Rows from block 2, named by matrix and row number. Rows with one number belong to one attention dimension. Each number is 500 + 40 x the weight over the matrix's rms, rounded and kept within 0 to 999. All counts start at 0. Numbers have three digits each.
# v: attention query, key and value (stacked) (model.blocks.2.attn.qkv.weight, 576x192, the v third), inputs 0-191
# proj: attention output (model.blocks.2.attn.proj.weight, 192x192, transposed), outputs 0-191
v.9:521508488460467564485517451526524545519459610524484460494528501484500526517446537551489598453457488474486457517522504505507476522508475476456577505524525515550515498434482495540501547475521566478478443478483531502443467533493552478495514497514486504510479411461494547414528488507513554511454534504452445514458573494508482505495475472486380462580522517490491501450557463484484524502528504463481527501522556452541506496514558497497524441493500553521510474498528529538495533466502483459497475496516569499472475469513546469499500512467439513503477527455500521500430523535472605497
v.10:533505480472511508390436522509581505548484502598482522504513543577538493451530476588515490487519559465575482588452548558500485542538491491513492497476514529518511482525488529509524505455452469544486474502443520570483509453461511567557476462456522510509489511466564525469520538466589478466545472457560483463501515530472478401512503497477533526512540549502529489486493445407551459600507445447387527468505524506486487507620466503468465490468509516471495505476472556455479482452542499454434514548582502551478463488436450496517463466368496511540490524497479514518526540553464436526
v.11:477487528509535417514489505508476506524543419499472490525494470433572508513504518480471493533443421491568500416477484514534511468517491521510494538503486441511497451494522465503478602531483495576546535491553440466507490460558468572537476521472504406470500583526508558548511487491472524497504518499496499519527574465478467549504426481489643450469512394488507508457496502525526447568463459551478528565542466547476451482535540543482435466499526456467511553589474533473527558483489488526458532584469457663493588540474482485476526504511493450536460466495514499526480592585500518518
v.12:405534441529480566511479565521466548510491496580384553493447547519468470504487468519508458516428583541477495532497454473482501531537531428500420519500498528520503537428468472483486483481473451565507471573509581545511551507505486500495488522562503421516536473496410460497500444517526616497541507463443534514559440502505521460512504466458397501433477457531408523498471508434510522518499390532480514437413506556447471473553479520505477520502509538549541408505525466524510457432473537528487463520547591507510512525479516492446487491535472531498501497491518535494462541480490558482
v.13:522461485453504540479495504516532475474497399536467508482451521544490518521471432464512439451436430534555531483508533472520474497485468470569506501437463523427465491507509513506527547519444495552546503515520505489487510482477529533469460463466483472428492572537537500527492481564553545508510510611492538483467524473489460463474475455525572515450452533532502453528534572523494543475449446454509522559527572501539490447491460507486518542563536431421470478471467464500379518450516484466449450519487446598471518472489454451449543527472478507518479517497502488477471549526541478462
v.14:536563474470528559536512447545457560539489451454557528487437547480526476512536516528502556431456529492568489466531485500522516520527467531525499447483481504466526476440482544529444480515493505448503521559496554508440519489555501537551475501485515487524526472567530582483474545450575529467474509440499458569465508527512512494477501482487529462428520475521553507454468534512551478527454507540530495439496527493467503576466524498494479399498556508482543577516495543477429494526487529494464493505529502478490499464521521519518538541528575485486486492460473513494433515518518534547
v.15:613473518486472535442504405539466513447496520449566509511562476497512466529509436587473535512515537480481482497549498536517498460542464561522493456500502553536514471508504547469411493512542489570531478473448512505438450483547571521438472543522473508517528486448456508508473573471475433527556549486456463498538526531437544533535438541502471477523533492480551478483438558497515520466548508487572556454466445500499472504506513500547495383489550495486489604557544505515516519461550537509488489451552448505562463560492489478442487490499550484538502511513530512472551552558564532515
v.16:443529511495526475509512537343522530560503496592496497534513546522542485511468514492449457495488473488494437494485408505490498508482488485514496527559516541468518503487490578478498500502514562590481482473519486539555447443482458507527477503472494496535450533520553516543493458533530511493548492491524613543478504501527509497466480459541632562516448439500481476504567481460521483447439476542495475502531532541503435492537507565547516437534499488423477498524447558510534496520512453446510454510550528486477615492572505533434470576528525432445526558516516467511477574419485500548
v.17:432508499502595529523451500500552493507492541554505473466537469463545504525495549571472557543496474439471427505453562441489482489552452530468574528445553523486529471507410459578485519459402517543502501461479564502469524493535504469458552500500507458543499532518436493445485581413432472439534477405549450557542531449495517405443559475481541499518536522504509552518444428481457433477528496482523473505447514500477451495491463517541475547550480443513442541489398558439478501452420525464501491518436437504526442443505447512485475516502449499486546491518520536494484423464502520542
v.18:419523460535462458498507499442542509465452482499435482400454481484508503491466544464506452492452473527500487472569529499475525477511541540475529400480567510550472525498516479558481556508468440468519443489509508457532429534524446473489475485485477506482433584504475517519491469515472526522530506490597523514520525503523560526509501526518575578449478466550449523511454544431458401585488506544550467520486541479536487446490534476407512548510419488571490421516472466493515493527500487466454467549405464522508569456506450488432468495493492479462492489414470502561468555469487516498
v.19:548514536437454557468535442512458520512485547454520507437570497444445506514577454527516507611470517517508467595481522531496565584500453481497476503519505492517493495507515516492533500460465519500539549501515546410507513514575537511503470508481515486496517531504496478493519505503496498521483514521533515467458482470460511518520435466447433514505480569473554516526470558502477515495447558440541542503491423510521478511550511495521485519473569472548509501471482511492533504509460513398516504479511518410477437517482464507521518516520492537472497485535525503445457426505496580534
v.20:499493495517449513462420472585511478456510516499506524463415571539508483482487504505510551487575550418482522470477432460493529479502530482482426530538415525478466557503576527498552505516518462507513437468473508543478501516562562502478488477501502493413472478521507532491487466466497491459493474507554519480454386527475483482494461478516514515520469476428547448453509527477511542560500465505522491447503536473477487575492517495548480495565517550492521503502485545460514537485509562509487462540503535471486485501499467470514509520468468483453491529502505529481533419566524482495
v.21:500481442511507522477494467547492513478485512480483535482456460515419478537576483418430430486526562551420500484504523483518529519486548527462400489525531448446487471444504479471586461514542538423490502503553463533557496545526428497430493488443477489529514510433491513511483478531599568522547509465520538443515476490456480556561492475520537496540490419504452498493513489508492586516512513501506514521421496471443489482459467498538465514537496507538473464479466404474527527509504488569542470437529491499553449505476501525483502459524543589486494512571518447463493489474447522472
v.22:600530534482523447502451485539489426549534447547546488542514549573523488493498455532502453498455388451568490498485589580516467478492476478519502477526534583516434504461426533514463471464487510533488476536517483489455471477510451549534455539503517482469471449546456518463439467492521562480549509464438517505471471505468508416464488477525522561525446503457509461490430430498585536597511489466482495476494601560480495520415492456518523453527563487478501556470497525467479509503480508451511555511518474511498539447472461446454482518460504520552538529495445460495535527506526477500
v.23:568526498516533537548490509450490480488487496561528521503474497541493513470524514498527478531522517467579483481500438434563482488505548528518574525499454516501468520483535546459475509430521496461472548511515490432572492401526572447621455477480525453450495447521466457511553459459488508488456538475529434504507460494470475534502508446490618520441472495507502514545494618459475462540533573512500462452526497482531485521508491541504498538434464514487482467485495524466510461544463494511449465527534492425511559502466462500538462527460503449460537492493509549512471490540529479559
v.24:484507498450444525578489508482472482475551491434550446445480550416530508524560489469496433526432478477570540525442463483507468487488508463465502559515518431534533462427537459508500542554489530499571573480521523469447511511531547490489504470508477432511513514525519527489485509529445512451481411541517548529478543470422484488390539444457549438481408495456558512439491518471498471497505496446488506543478527508496427476502480478552510474518522469464486497490517545531479441499536479528465549518444421441454525516506500510472512450539437503541498478494447468492509416499478535514
v.25:572501474506598478448436566448518417544464530469486520484407463491539503505523524482579399433468515500508422501516508512491484509510558479462484552456505546511521508526486510506504470544467456549526496529441534451525516519534477488515522495496567439485565495533476546459478419499514533547555476436569464526515594496541491567548553471478608494500528434512482497491446528549507505499457485555522563470481541557520541503564440562411463526445585436440531458512492420438475538517519474568485493533442489466491526541447455447490535512482472484501440504434512442458540564507494503535
v.26:424465528521529551497506544540521484489477552393591498470447470517431503471527481533504510499476556495521541481511530472510458528516510467446457490488496398456526525542470456525509573490508519431474468462534496429469459515491464443517556561507494461483478496468513510570532430511504525474539516526493476483533526523508507558468495559523432512452488549493523549400475487470517479524519484503495483526534519494489493494478528443569457559516512523518440488515575536459486479470484480490563511502506518468488537482553517543476421512538535547493560577509497478461456516448498478514
v.27:469530469455493484495422532506513543504509524455565507483495531430444474522516456497533461538469499521552519593498482573545542485542566470491499503507482492500532513508431512460491516503520446493468489549565511517506487463526503475489447498470503530546521488451463512497527501468501520510457466418555495553506522500545494532543482562459617499513484538492449535545540474517501547545421467494468479472482573519485503505569521543463474497517538433460534523470480543506556476509504512557509525482522536433489508531512555467542518529567525489479516500512550511500487567497513509558
v.28:506535469538478466508517490543539552495473538522545496592490480519518467522503498603486550500507530482471458509500490483505487543508454563499465493528527507474546470494486555488453518534554481575539516524478481469482496549503557497530488529507538498508448571448479512534508485477519469532522474480489523516547513475467438437435514486545472497499527518467575506428502462437547522546527482469492523466469482461491488458490469504550442461564549558508472537563449520513457474521481416537441484471532482561470498526543472453511512534524555493575530522475489454543465436488483480528
v.29:491522544421439524458508544427437520549502535449452522559566513565447482493525604465443495446564571473415528518452422483521552483530487488519523501504491470465496577555486533500551457528480553464458543513458501579508506531476473526439563439501482498554551397497511470599505529568546534591543503523501509461508456486533489550530554501461402518483483521558450509529501543544490536469483536547511502495457504473505507464453519484477418488545449537539458367468534470520563440532431522557570500469464495439576502579513537503549543532497523509538487507446500498529494493361500454526
v.30:493502588563504556552526494548425454555516493468462489509521555489451473476499489510531493520476374520608461473479544469497508496444510502484550509479476490449422566550568467487450568505492487452489507487545446537533518474490542502544462503513481469418561504509490482568472442581462456554511469601463493445539436508492488498452374462508591505496490500497554465495514569524481546500522511542538522556542542494447490558403502559529557474538505456482574561453500458442494509506471525506450507473488473452453540436548532476495487539516495541493525476525467523484500426485536525473
v.31:575523505484533478502415510450513528520547531435557486464557508522488496452554484492476461490486525536501519521496531437541506518490512505525517429446471520444461565490518511492507494456576495429529534498471506479542454489499486488524529525559469491516481480483538569542475451463485480464555508544534462533479513509518510511478563550472479444471519522485441529531444559604497515469507482468500458510527516502478461611450500456450485509488528533523492505529474483510548519518516499467500508445465443520470561488532538551540532502510519492524467482486523494519535524484465440512
v.32:486464516441557503503491501538570470499480445495420468500412535494566501496542533521540477512507527493501484516555508454428452553537454489499512570486523538494527583509439543500507499526507492530510498501479525469494507489522472525595579512534546490523419515516506506521478497519512515494471463449525509511521576458476520454499525540446512495399475521507540559440430519527513479481504483524486507520419465498458460504455545451500481484485552499430452459498523603455468533487429502439508526511486471521485472468458454485473487516466506528504488532532497497507518549478520538557
v.33:498512488418512501554499508482513467558486517434459544543498557449472501450475482504467516473480480511489495507427509534497463474433531467494475552475528556502527513495486529518449455538454519489487537473447477497464540476473455547548529567512501422559576450499453503529489528513537464464516464500498510536541489485460489496504552537523467494517501462561550519515504456499521509502497533549430530494444509556486529473473478490513534477511458448468461456556486479532486498503532542532511541462528489542532445476528492514534510506466486495524480491434517546519509516558491375480
v.34:543494529510519513571519483437425494478512583481512503477604520561489495455501499497486531484512495510397505499489528505489481464451517511539566482502499510491474435485558500500496442468550490437486541547425518455495511471449503493437484449512553573519509465451496578507546520460542478496528506526486547450482483459458490543444522497513541536539512521518489516526486547505562529516514540535497491438518503521518477460392465509399519480557505564545501437493549443466556524545517447479484466411521468519542486444466479565554523538527516491534471537432526405449454405462530528534
v.35:475506465494547475520492528497493497485476545443536536507514491511556511476499509529512528513445485451444553479471556545464480485438530526526488501518565503534528530532531444445479479500494499529494502510489488541485498523503470556517489563568522493482516493474452527546503546458433520530543501489499520542521523483496490517450588472527489489580484485578452489472562480461487470473528467475425482489477472489556543576435552492534482478491544464495511516532528552521510475476540492539542559479582475518508481494493488495498533441520533526559516446441479478493521572455516433554
v.36:531550524512427492468537506498431495528522595486530502526512542467532499530546485464523436421553371437431472508478432546478534514516575512495527544551587445510547468496482497467476536508534557440450538502563503454548487499506504410493458485535546526518543500536513547456515569532411466458482485464471539480477461534565503541491551456459488531528484486489512513541501486563515558509447492486498565525512575527521480472472511519522537436534513533510584456514556479584527490469516500546520541474495475475570562588483566485446500494529513531523488523484519417487552437520535488518
v.37:507463544463508489473472493566493411536481448474561508536477491453475498488495501491546521480608431498537530496515523477533534535462539522512465530445465434490505514497542467492532476441474533428448487458500522497448452514610587454535538429463539530501489474516549470482512539546538446477388480504497532517441451473531496488540499492485530488512517530442500485480513472541430547521532510467471445553511542482591463499500541500499503457523474564505532494556510504497456577510516519469462518515521466465521370546448488476541460511510539511505495499566472519459488518558511559523
v.38:505543448520483552511480509483481498508518451489446444516498525555466463524546546532544500503457488462524499496462500500479481517446478449473585514491502561555501582468511473554483460521528481509428458488463549501506494452553542495501512498524564480509516490549504434533529488507518490515471468583491508523451448452570484546550497479491516515460475483423498511573458524444427473468543546553476439499507569533399450499484535505451475471454531480511543515507502496520546489470520544515454464473480525436481531524513500515571505517474473524473479526572515519500466478482517479413
v.39:459480470508501493476499500545482501514469524567564487471518502492503506499548524473449517479506494540446462410549540497464494483442467489499495489517494545571514490491522488483525450475508503482491504489521571550459441471480460549569523485529531537493487454510501452425515490450488505496567516511490560539502425498458486466436531514513469524468479493503479520494492470490484545543525516565482578506517535509507496483511497501533484530515501498522491484532498518499534424501422455463518467417526460550582495468483494504467503517474515592511545525502562542469558571510457525506
v.40:551438488503538525505567491533495457485492515485509473512522509515548490516492510475524555530475436524623520521493465528516558517533463487551523566514498456554510454483543566520420571478471491460526524542507481482475588507497529504444519477526548445511567526489540445551535503553540496461541532509512562504482508548474425470487517446445543520490518525551531446530454564523490474487534419503479472545471512566552502479569448459521523492491504496439521551499483553425536495522434497494476461503496478495458540521498486512467511491436465448505546562524532495495490398470462486444
v.41:532447523524481479427506474494422508487514452439576547500545552492481477438501459482506522433599515481528436556576445474515488511468486495519559520491482433441538481538504502471496502541510532488462505476484459515525515496476525465534459546557445475513540480535528465478520463471451513540500553575490493415513395488520498546491474533530480455483499552517416483458517524488501571494492522497574526491539492530396545542410528517505549428474558514451525456475569503464491434559486490496519544461528515475520496475534525452473443610521485512504514522509422497483479562511529574593
v.42:503466483536486526533566449480406478547504485439476516491535494518505502516470533490494520510492640470556450521479468467433515563555458476546527512464491512469430566509472564505492545519490444500490496581494489473532523520545416480493525554487522501466517525537503502479493406510513542480506470478513516504495454467529479468573511461480477530483502459467453487541496493470504456495519478535537466515494445516516486489516449459456558496537554481466476459438541475534499522469465474470558520543496521463454539518535450529455502454488464567472552506483533461485541454543496467563
v.43:482470509488415541470512424525536489527511510478445501471567496494496501544434465526444512515477453532493460518505511527429554470483508530492511519465498566504510419499524447548454489489485486476525552469459561496525491527532526500501509463522488514545455541470488470503512506439491445457520477617486540501521457487517529457492478487481443472508526504488578463525544456506492504488508540517468497461484494396397438404473551496470461540496473555560536531482476452512517560463560530421470474451460538561538581551498453459503518471496483414470571450488513554512512467462524491474
v.44:507466570510507534478506525497529496465503433479490469556441491450481522487531451492555507514508506503484462480456592486502480474580454496538542483514499568456528552508411478505478497519469461512481534498500378468539474442565533504607444464530534467526542499492528483495504514525495580531435543458512540522458462493502441411502458499490481464488535567522544457504510535478442483513465575458491508548508562513466515527521468552546484492511568500427496410461543540434474496498495481577522462503511466529420489500527518487565548550524506510510512500507499517464476507468469460465
proj.9:467530493506531507529535483485503464485499517512535534494574489484547457509542538482552532437499506591372496502474484521535495506552483534521490505415477493543476455517464461554508398504494487543528552546499484464466508508472531477363472501453490461421479550576505512477487486500494505502489527424546536539524508522445489534518556568473480469502494451472463520481554468581505531448501468461467516505475457506472504519490454494539485467501465476538545550470457527507509539450554486557520415503549559472425430492474524521493493492482509537438464500494543515541514460532569520478
proj.10:548499472500519430565472498496557494543449505540559525502414468540469486531376523459463509585536568545470576551540512491562483518455488464479520486458430639485465517529463558450525453560510480482480451516547479473471484509471588544475505490467505488452479541471529505498473494542466539468554479483465416427480471489445496516590618532504543498488518504509554479474496426574429480479528457473453511446531534497502461511410526525535552456525427480464457641511518530493504505490602522463520483451555475514583481445429451449495449503519492547513501489566450481557495448517495487446
proj.11:543474494483521524564513516482483550505545500457543519499526509550493463472468546421447388623454582522558476390507524473515466468543513478491493516429604465524488532492537502473539482495458544498515493511497465562519517507509460495420519489462470461565472454515495503523518482420509480538444507497456499499524446486518466477368554474463419492521485489495562533436491491504484482507507477480463525514475526487496510540496464491557465521508494450536528455424472597522507530485464534530441484538617629538427544502498495393480437486464594509491535537512503527471497501458505509508
proj.12:566485471555531523498444515529668530515460556558559473471581463459463470460505496716506387509587491443496499495490473529453500513572492527559575530463484479466550563493576481453499533514501483523520541497478501452588472468557459561545489504481525517556531370544503501495473462358464420512571437387524559475505557493459484440493585499482498500506497551470439474457484522550477420474502517522477521508554512524496459473416481473551557532521529478546487526480520436499504453479478519481517498515527505523444514478416494478457538478615499466474498473581495449518502486458478496545
proj.13:486547486461485514539532535482481561514462507480525502435558449547471645512507492417486557574447466472474622464485463509515469496544505563533537459485577576480477470502473502507470551505501434521521497479501507466523516495472453523435525472493525469555485441470472512535461466451450512517492491507469472460486510490536525510448451503480543501468494494482561516388456559483501514482534486464543490480504497522384506484407477517476516533481610522454460530486491542522526489515483501507421518421424518387491565481512471398528520498503450486500513528538543515474453507447446485490
proj.14:490467496516454511481523500480466533467510459470422458488449492538487451496421460395486543553594503398557457459488475520504559463536444386503493494533492502513469489538502540492569504472506446431501472473490489525432486487506435443559504502503394503439529559487500522497522506562507569454442490562483457554491456463479536492544498492488541467450537572502494500465525454598546543462525556554451442538451473449501498554545545501485462493490542485521486473506439533529478604505486496509575494454588458418476480509552564471450487550508603472522544459489518528486524499541479503493
proj.15:405519465449538508512467447447347440542547475527485509488601478483511452491386552456520504484595541538534510518494536520508514488474512547508504534513463567509510541510497498514491513519471530465510544464531494526473474457535561520503512516498473493484544558476527508543440532568485473487464506551601603481492533466471469646448503497516512520537514473492523511451485464526502475488546611435514523532467509493534502558467523496443501434464505440487478417584559537510498476476461533489565551493516659476444421473462495623496522473477557522488442491488550507534547502528455521502
proj.16:469491500561508509514526449539440541476443431466527496518593470505466576510511534513485515542506503412475510439521476512507535496415451412535459506524515482521543525513557472485515517510488456541492517489519536485545483497512487508519487491501477503517533464521486510476508490459531513529508437479426525487503438468612489579465490516492433518445448531477485510527493511570526520485498546429485499511528426438472518525467516517436556515499437502533500530434474502472434560509485498498484457539474526481445527529456548452449504538523456515512534475525437523451462463326528482484
proj.17:629509498616459437486522512527522535544476487652516494552511514495481396497546526472525515555447553500570516586523575511467469587403493505485523475546556544465548427461514512505452431434553478492498428490502493535475490531521525514475486539520531515473508594473516490500563443545575421491494502462495468544508426490455480465498470447497497481512529481485441486579472449443479484534480436527522538488494548526573488567476515501549479551474476501517541505468521546448475483517513520494475513587553471476508503469536536493495464479472466507488510477473437520547461537480495477513
proj.18:567492498467517542477521485469567500514488477471520483484516527527482512522636572508475542570574546456527549470491512535455456502517548500540479441504479506503534517582552478535529468502505613493495453501535486506541484539500556491462504521474438483513566495479499493505464541467515511450498473511508448449479520515484512512410428474484485507506507488477519471398467530443445473623517467494563491422474442465492484583446534529568534535477446444499556551466503474493475585520466515543447523470516535473508557492459486417491437475570460524454523449470488522492507428459515485536
proj.19:508503482478502477515463488486424508474549483465434537490609492515446535502453483472561547365520552550403440520508486531555476560505522496478541490512497461435495484498541525443449494519516581533479541506514511552423494492515459492619509510483553456579503487550510499493505492568536463442527457520462570451510475503470494518543626401503525455449467516494465487512476503539472495466473510506554512438509460498441531507476504496470567509481539471462421479550468462490492455499502493518551533518500457592514504498502468539493469534450489514506447501471591499559452601500488529506
proj.20:462513481548546459441453475505550554514457543505508484473401494553568407491490526475534498456535513571525514537517496518497501515498461498486556536556424536428522431505454513464549560467487486468475511498524483466461475483512465500508508492483506485449517505457508497495490512548546529516524543496416496436478638486492496469488527448496490493489487571487508545451490464550531444477484507518446492536494478486540515474463509521477476506495424542494478483577478514493512531533547498493571493518516560502542501483528470398508562546430524493559530515476492513486488471624430482504
proj.21:489510508505501487537480531494517457518450504611444498478422523524509449471453504662507465481467449432552533540521508532449473529501524501480462489548470445496501459482453485516480579451512530477491517520467475525454511500537581485560559484529524484546497469523442499506511574542468507495491492542516478526456514521560501414512431550471531482572527501477418469574479596472482526589474508456548490483494420495516534491488481513435486470552448481479527429522504455515476481520516490504473498554470540477496485464531497454530526484482504509520460518606560457470504531532488546534
proj.22:540515517510526499465532507472427507490522454506482455478525490573503469513392503523493565551459462491563616615488587478482495494422460476486530487472483677545477526545455469457459470466467423470500489456500475528559538500502546484505490537526507542476504445514503500480515478517485498543506489640503444493520513511586521477570539498514469511464487495519488446517482466539554521470468562486447505516438514466515478535525490496467487505495538436503487516473452490520499540517448464473520447434530468512471494534532480555468578510445454528502509504507441472474464466457521505511
proj.23:443517500445512520490460469562542541509514422409382512536583494515606482509523489356491522504455546506416515552474404525514507525405512552524457477546456509504450556521511516584483534478506500474511474493492528551483529516502413463422528518485492536483531492511523470502505474473454529404506486494412473496479529505558525617508410431510564500517515500478488481468524487535479509520492499593532500520466492497471480477567519514420448548532447500495568460479495465462502591518524476480436532494487487642465530500464502448528468506452468514443521461467500492513541433462521511510
proj.24:549499535602490452426492466490575482550475496499445529485516448562522533528508485353523453427434462529525469476532386496520441546508515516479502476545494472545523487523498480437473491467510484511517494481466488617474506495472451531462486517510494476513483512471464529524466507384559496541513504607503489600478478454608470500486475456498518445469526534434529469476553542503522554471530488556532551525452489537436508579486460492576449527449570442434517449491519588537497460516439544474551541501525459448429521528483464483494517465507513464525516465474528504556456532476513531509
proj.25:405528528399518491526627520455490511481492479395416499534467485497508509541557483470512553598540484532568569555534460523476547471461469480472536541506484461554440519482517500474486469493493552417502514517484533505376567524490575505426553548475465539510516505495491513532516510522493580470497496496494470480536531480430461476497510536499563461510507563470503551491495464497488466595527482539518541367403463534442512571451517535509522463489550483472503589503568439475537541470484491460458538512434445440467608489458481438525480433558456545475477480514459503526510535491579481519
proj.26:585542490556497549425596506510589485466518492500457518498557498484519449534500417523464460465498466586568533389489527475496481570581470464517501460517529441486461380469496515433508445506528605472507559518510501480486503528492536517483508477487537502489446609575529496460524521515481516551523490565501494536505502506547524485523517487483436520488507495546448468492484493497510542488537476497549507560473512512506467487530476533450445522504467480509474442448459521465536508504516494473547405582521496525490469502519558516494467512582525518535486513490600512436473469511459504491
proj.27:514479514525500473486636524511548456472555493432481525491465445464445412493460471542469460532493477495502469452533436472516482513478509452472492463493560522549492421500535511508469486505469605530507470497466485602438447555509480532531514523489532473578475475514472491507545532518437424528466502497473571542469412520490491478528610468488462503549503448529501486530497545523514448502530480430497489441439489479535471512540502456518491485445448456465458530522471636504527562484483482518533568467522416560492534519488467451523495506542484456490497478504480507505473474451485493462
proj.28:548499509581500562463548520475490520491426495531577486504588538523475502501503552463497523462551566560500514501488509511457477502563502475503547517543477533507473503474485491480539493502465462484488453533522498458447496516495497567459502481506506478490520548576457459506500519522539550482486506462509508545445482496539514516544463480504444501496528531508539492518501491480474501484502486434525489571520537471555507478441481465467547454493419447570488491452534490506516447488524473463534493497499582606498514468493464475478498502541567480483492526533463473493528592501483462498
proj.29:430532459430463493523418502531501535544486540456543521508463491443428548478559514720545530436520335443507505451562461485524577463462513450518439476504465435535514526461524542449497489440522462527471512491502497460493480472491517495565490511535499512492518497470498487523499463423552484464489468418483487535526543461467490497489530482511617483488501547470466514490452547476552520524502567524412499511528454499442544524466511480480509509488469555504420560494468442477536417533515519506452472480426466500545415480481488597540580500610515501571517511464532481524521547526549489532
proj.30:490445470454486496415465510509441525438518478428492505502542496599413585481472479432507533405466431427513507477499498488490522503498460475492461504517479471502490558488453501464537491497468536516511562494469487556544495478492404565543539528497490556554478489520499491486527544435490533494483536505479428500502579500582509459474441478512477493490481507489537513513473487616486436480540539516499450454494404512533502544551517492518504575472576522519517390469489372488474562534501505514475501488490466498584567484487563527549551526423474459489538501469586496452449500477489451522
proj.31:515511499415537501564545474553418508506531441432422488527465547471521507493492480543506550498428409497539457550500558522508478453485545523499416481518514558462586397532488535498477538527475424507540481513508502469503471511486508485492465488495511485441535464531484550505440492433506542495540502624465450468487491498481478535506498461528489495463503540475469480487446459457496494569497481543523497439484493518581536477614525533454406429499500567490514487462469477477443531509472445513506497461439412547507500507463507517502516519540490493568476536433504570484532468528509512491
proj.32:356533508534510510499427477463413514560448548604426487461510502498563554528441567564477498496599443508533476497512452552515516501533514450480552579486510570498506508512558500511544486549512513474511548477485488518401509467477531492546518573439453505431549489513511467499491559410582520484479504547564407511511561443417538468493534516463547486487486549512383562477451548470546518531531486490558530529444472549489527473507480548505511505492508483405470479495513518454507513545439490502522516484502502419530486505480486442529455498471506495524514468575550472515459501476472544499
proj.33:422475512563465468483519507499470489443486522419506499567522512553476530478494545532510395516554439458476502471525455505462522529442487466560509493551449424522561502483537519500467492496504497569487457407444526520506489467542478515522507504560540526558458454543448530493512527520471464513447516472428461451493533497469501486447453424536479578511487595548514522534523524520572510558472541534531487525457440515533560465591508479499490493443526490502465537539489476510476516520484548494492660563453487475562586495516507544500504524548524456559538525462497521488444555576523428549
proj.34:632518524489523498485517581515510498485492377440514490498457520582526495492505404414569419483448592415479548472454482509492459490418490500527495551498533413547526465473528499438511500486494570506522529524449464490550451476494362530529468451522551501503502441572501549520505484429409475498468492481469517477449483512567503533488505454504332517487551547502561517492490459497496507480540550507499477497494488530562513494494488513506474472491497542528471555511511513516550525415480482562493454570484570513503533480424529469466550504549571510504475482453467455529575497520502536416
proj.35:453467490510469531475559490494504502497462493530526489516572504512481471508442461458501522469532488526594550549501459463450481510582533496489525502485539410524477519502514542491469524482462504499538549418454495498518508517479491479424514477478523483558490503459521496527516480583495501530503535552391537467503489521508462527490479460504429522563496482479534488545539539485495496536490514528562480520507490518507502497496497463409528442463511519515589531469505528475520558449513520490441538520487515506500510529546510494503418501503465507477466527526537488417512511457547458530
proj.36:533493507503520511399471534481554493487489419364574483493431470547407422474468520508522508480488597619632554568525629464479460510582509512504513490464529489503594396535506478575431499475447554516511526509507549552525499490478388488472404574452486498511486434486529530503529513386453463515483558585461545489516482528560487526456542523503441506473489448517516553501518442574509483453548512549414514465487421511486544537597537452510595526514491490519505612409518506465456502502549514524472536499442489586475517511497475493470449475543474565532545446497469503559535571458478506521
proj.37:485532504498496523372535477494402482478507515411553509517524476341498470505477482632479517459518470526431577478540585495500470474430495494533516518441511419515520420571509465544491511543469521477487532522514488470445465486516544483527498514496475509509517470419478489488550415537513465556498521464434490538510473505532548474423461508461478501477460571485504495441491450446498483476487454514437507580476569502488487519563488505474524447528446495509521497507485549495516527481545490503476519527508640541504525554530483564438499483488433545527544485416406510502465521418526526504
proj.38:497465512508558508488471491556526451506517517442521537458495444486458493470513549443494456535553557492455462462530542483500461508491438527561496477413506553519518431536441493441481583537452535516534449474519541553446522449469507502563464530480505525460428667483503498489521454541467477535448553451490367532545422487470501494473389444474455531476474415462548505442508564581421409580541493536476505566516517526565504441462450529562514524492570487477529509515522578474502500520534544506524518464516500514539506494438552450547462451474501458534509454472526550507463512501471539516
proj.39:408498511483483566496459542516527504509453536469486516494606545371515590471548541451487396501489422486617563493463551466485493511599469523462561482515563425527498524506499435480451640480455443530488456524487499539480488522483431479455502525482519470603533446463538490461485400428458417518494511511424437539520508477496500612451393562474455493520493517522511562502417442397476543488457476495579521480468435515512529448529516577469560477442562462465535434466532600479532452561453480472408515488532466545520517476530505563453436474432500516513522555510505505468444519490493462491
proj.40:601466464568520540465465500504558436532536457563443437513479465574474424520484519538517508442542509561428470430504524479547508438505439488507520585459475436496503494546578491555498521498481491477540508483520493426563521511511507555523506528470505466451477411567535517473521467498565506508460476491436486503566426531500411460491531602516568531535549481589457527522460572504544483472441494489505496560548539489517477417441481518580462473564463468502463438532491489445453515491489403484587444495513609504487392513458467536522446529514618513491554397475554483491575430485530589465
proj.41:471579508470532487427369540535502440477492502405554512481526500412466506569485549493499526594501607471512608596474538500455496580495508492470494423492514464482470425455520514453525436433537519500502517548478502565464528563487575465435489495516573573467438501412488547491539461578334592537558496574475431534492405475407477524514512547482352463448553502505443484413490430391472522669567558483522495469387568497465476496579493523511508503481478455519486616455454504481506572499608495501504472500497445592510565548529496403483478533484409498494488485480527484481446577461535473487
proj.42:549484515483474518425436496441518560515523628605479466494468522559494476524446541532485556544530458483482418493525531521492549478514523528507493515456472436469501506486510485474450475507525649499489485470491524502625535513502501495487531519442478488540495451488505445489467518532523480500530525635559490430478462470497510554510447510495500516509532438488443532531570417516523485505500504531538471529511534516520519462474464504536563526542546490504482567470449514512504485478458529517540476538464494548500549489472504503549460486488549487488485515407499481456495536512516494495
proj.43:428502511528451483642584484660671511511509444584508522528550512611495475484594516452513427600444519496570480485499440520494470487413475519516516528540541607551534480573508477494565500463501393623502367500493497474462471509486496571605452513476488467481554528575492450463451496506532516544488523482451445567484502503482527424459512486464526521435479565452596485438553701611480453471429520514475519486555454474556514463536491499573466531528524566494504531480549535534511574538490509532465470473486406466487475459445486525507560454540473461519484519511438547561463534525485473489
proj.44:386495477486519536438344473530433492455439552579446454511494535386558540490604535555475481490444575423640474502563565475474524494475491499491514525450473618480496480473542496472498525539536463467523494551504531492454519489547530499395476506490503516453461514520514518539517464458618519475560514464554460513490599530424471556511501478528445492531457545511416510512473506511483515495506476432471482560537423489512487440545478441554513472525499470584534511499520518480534451480509506481597551531546452542511472525494470447485555511464533507564543498548399488514549501455434504504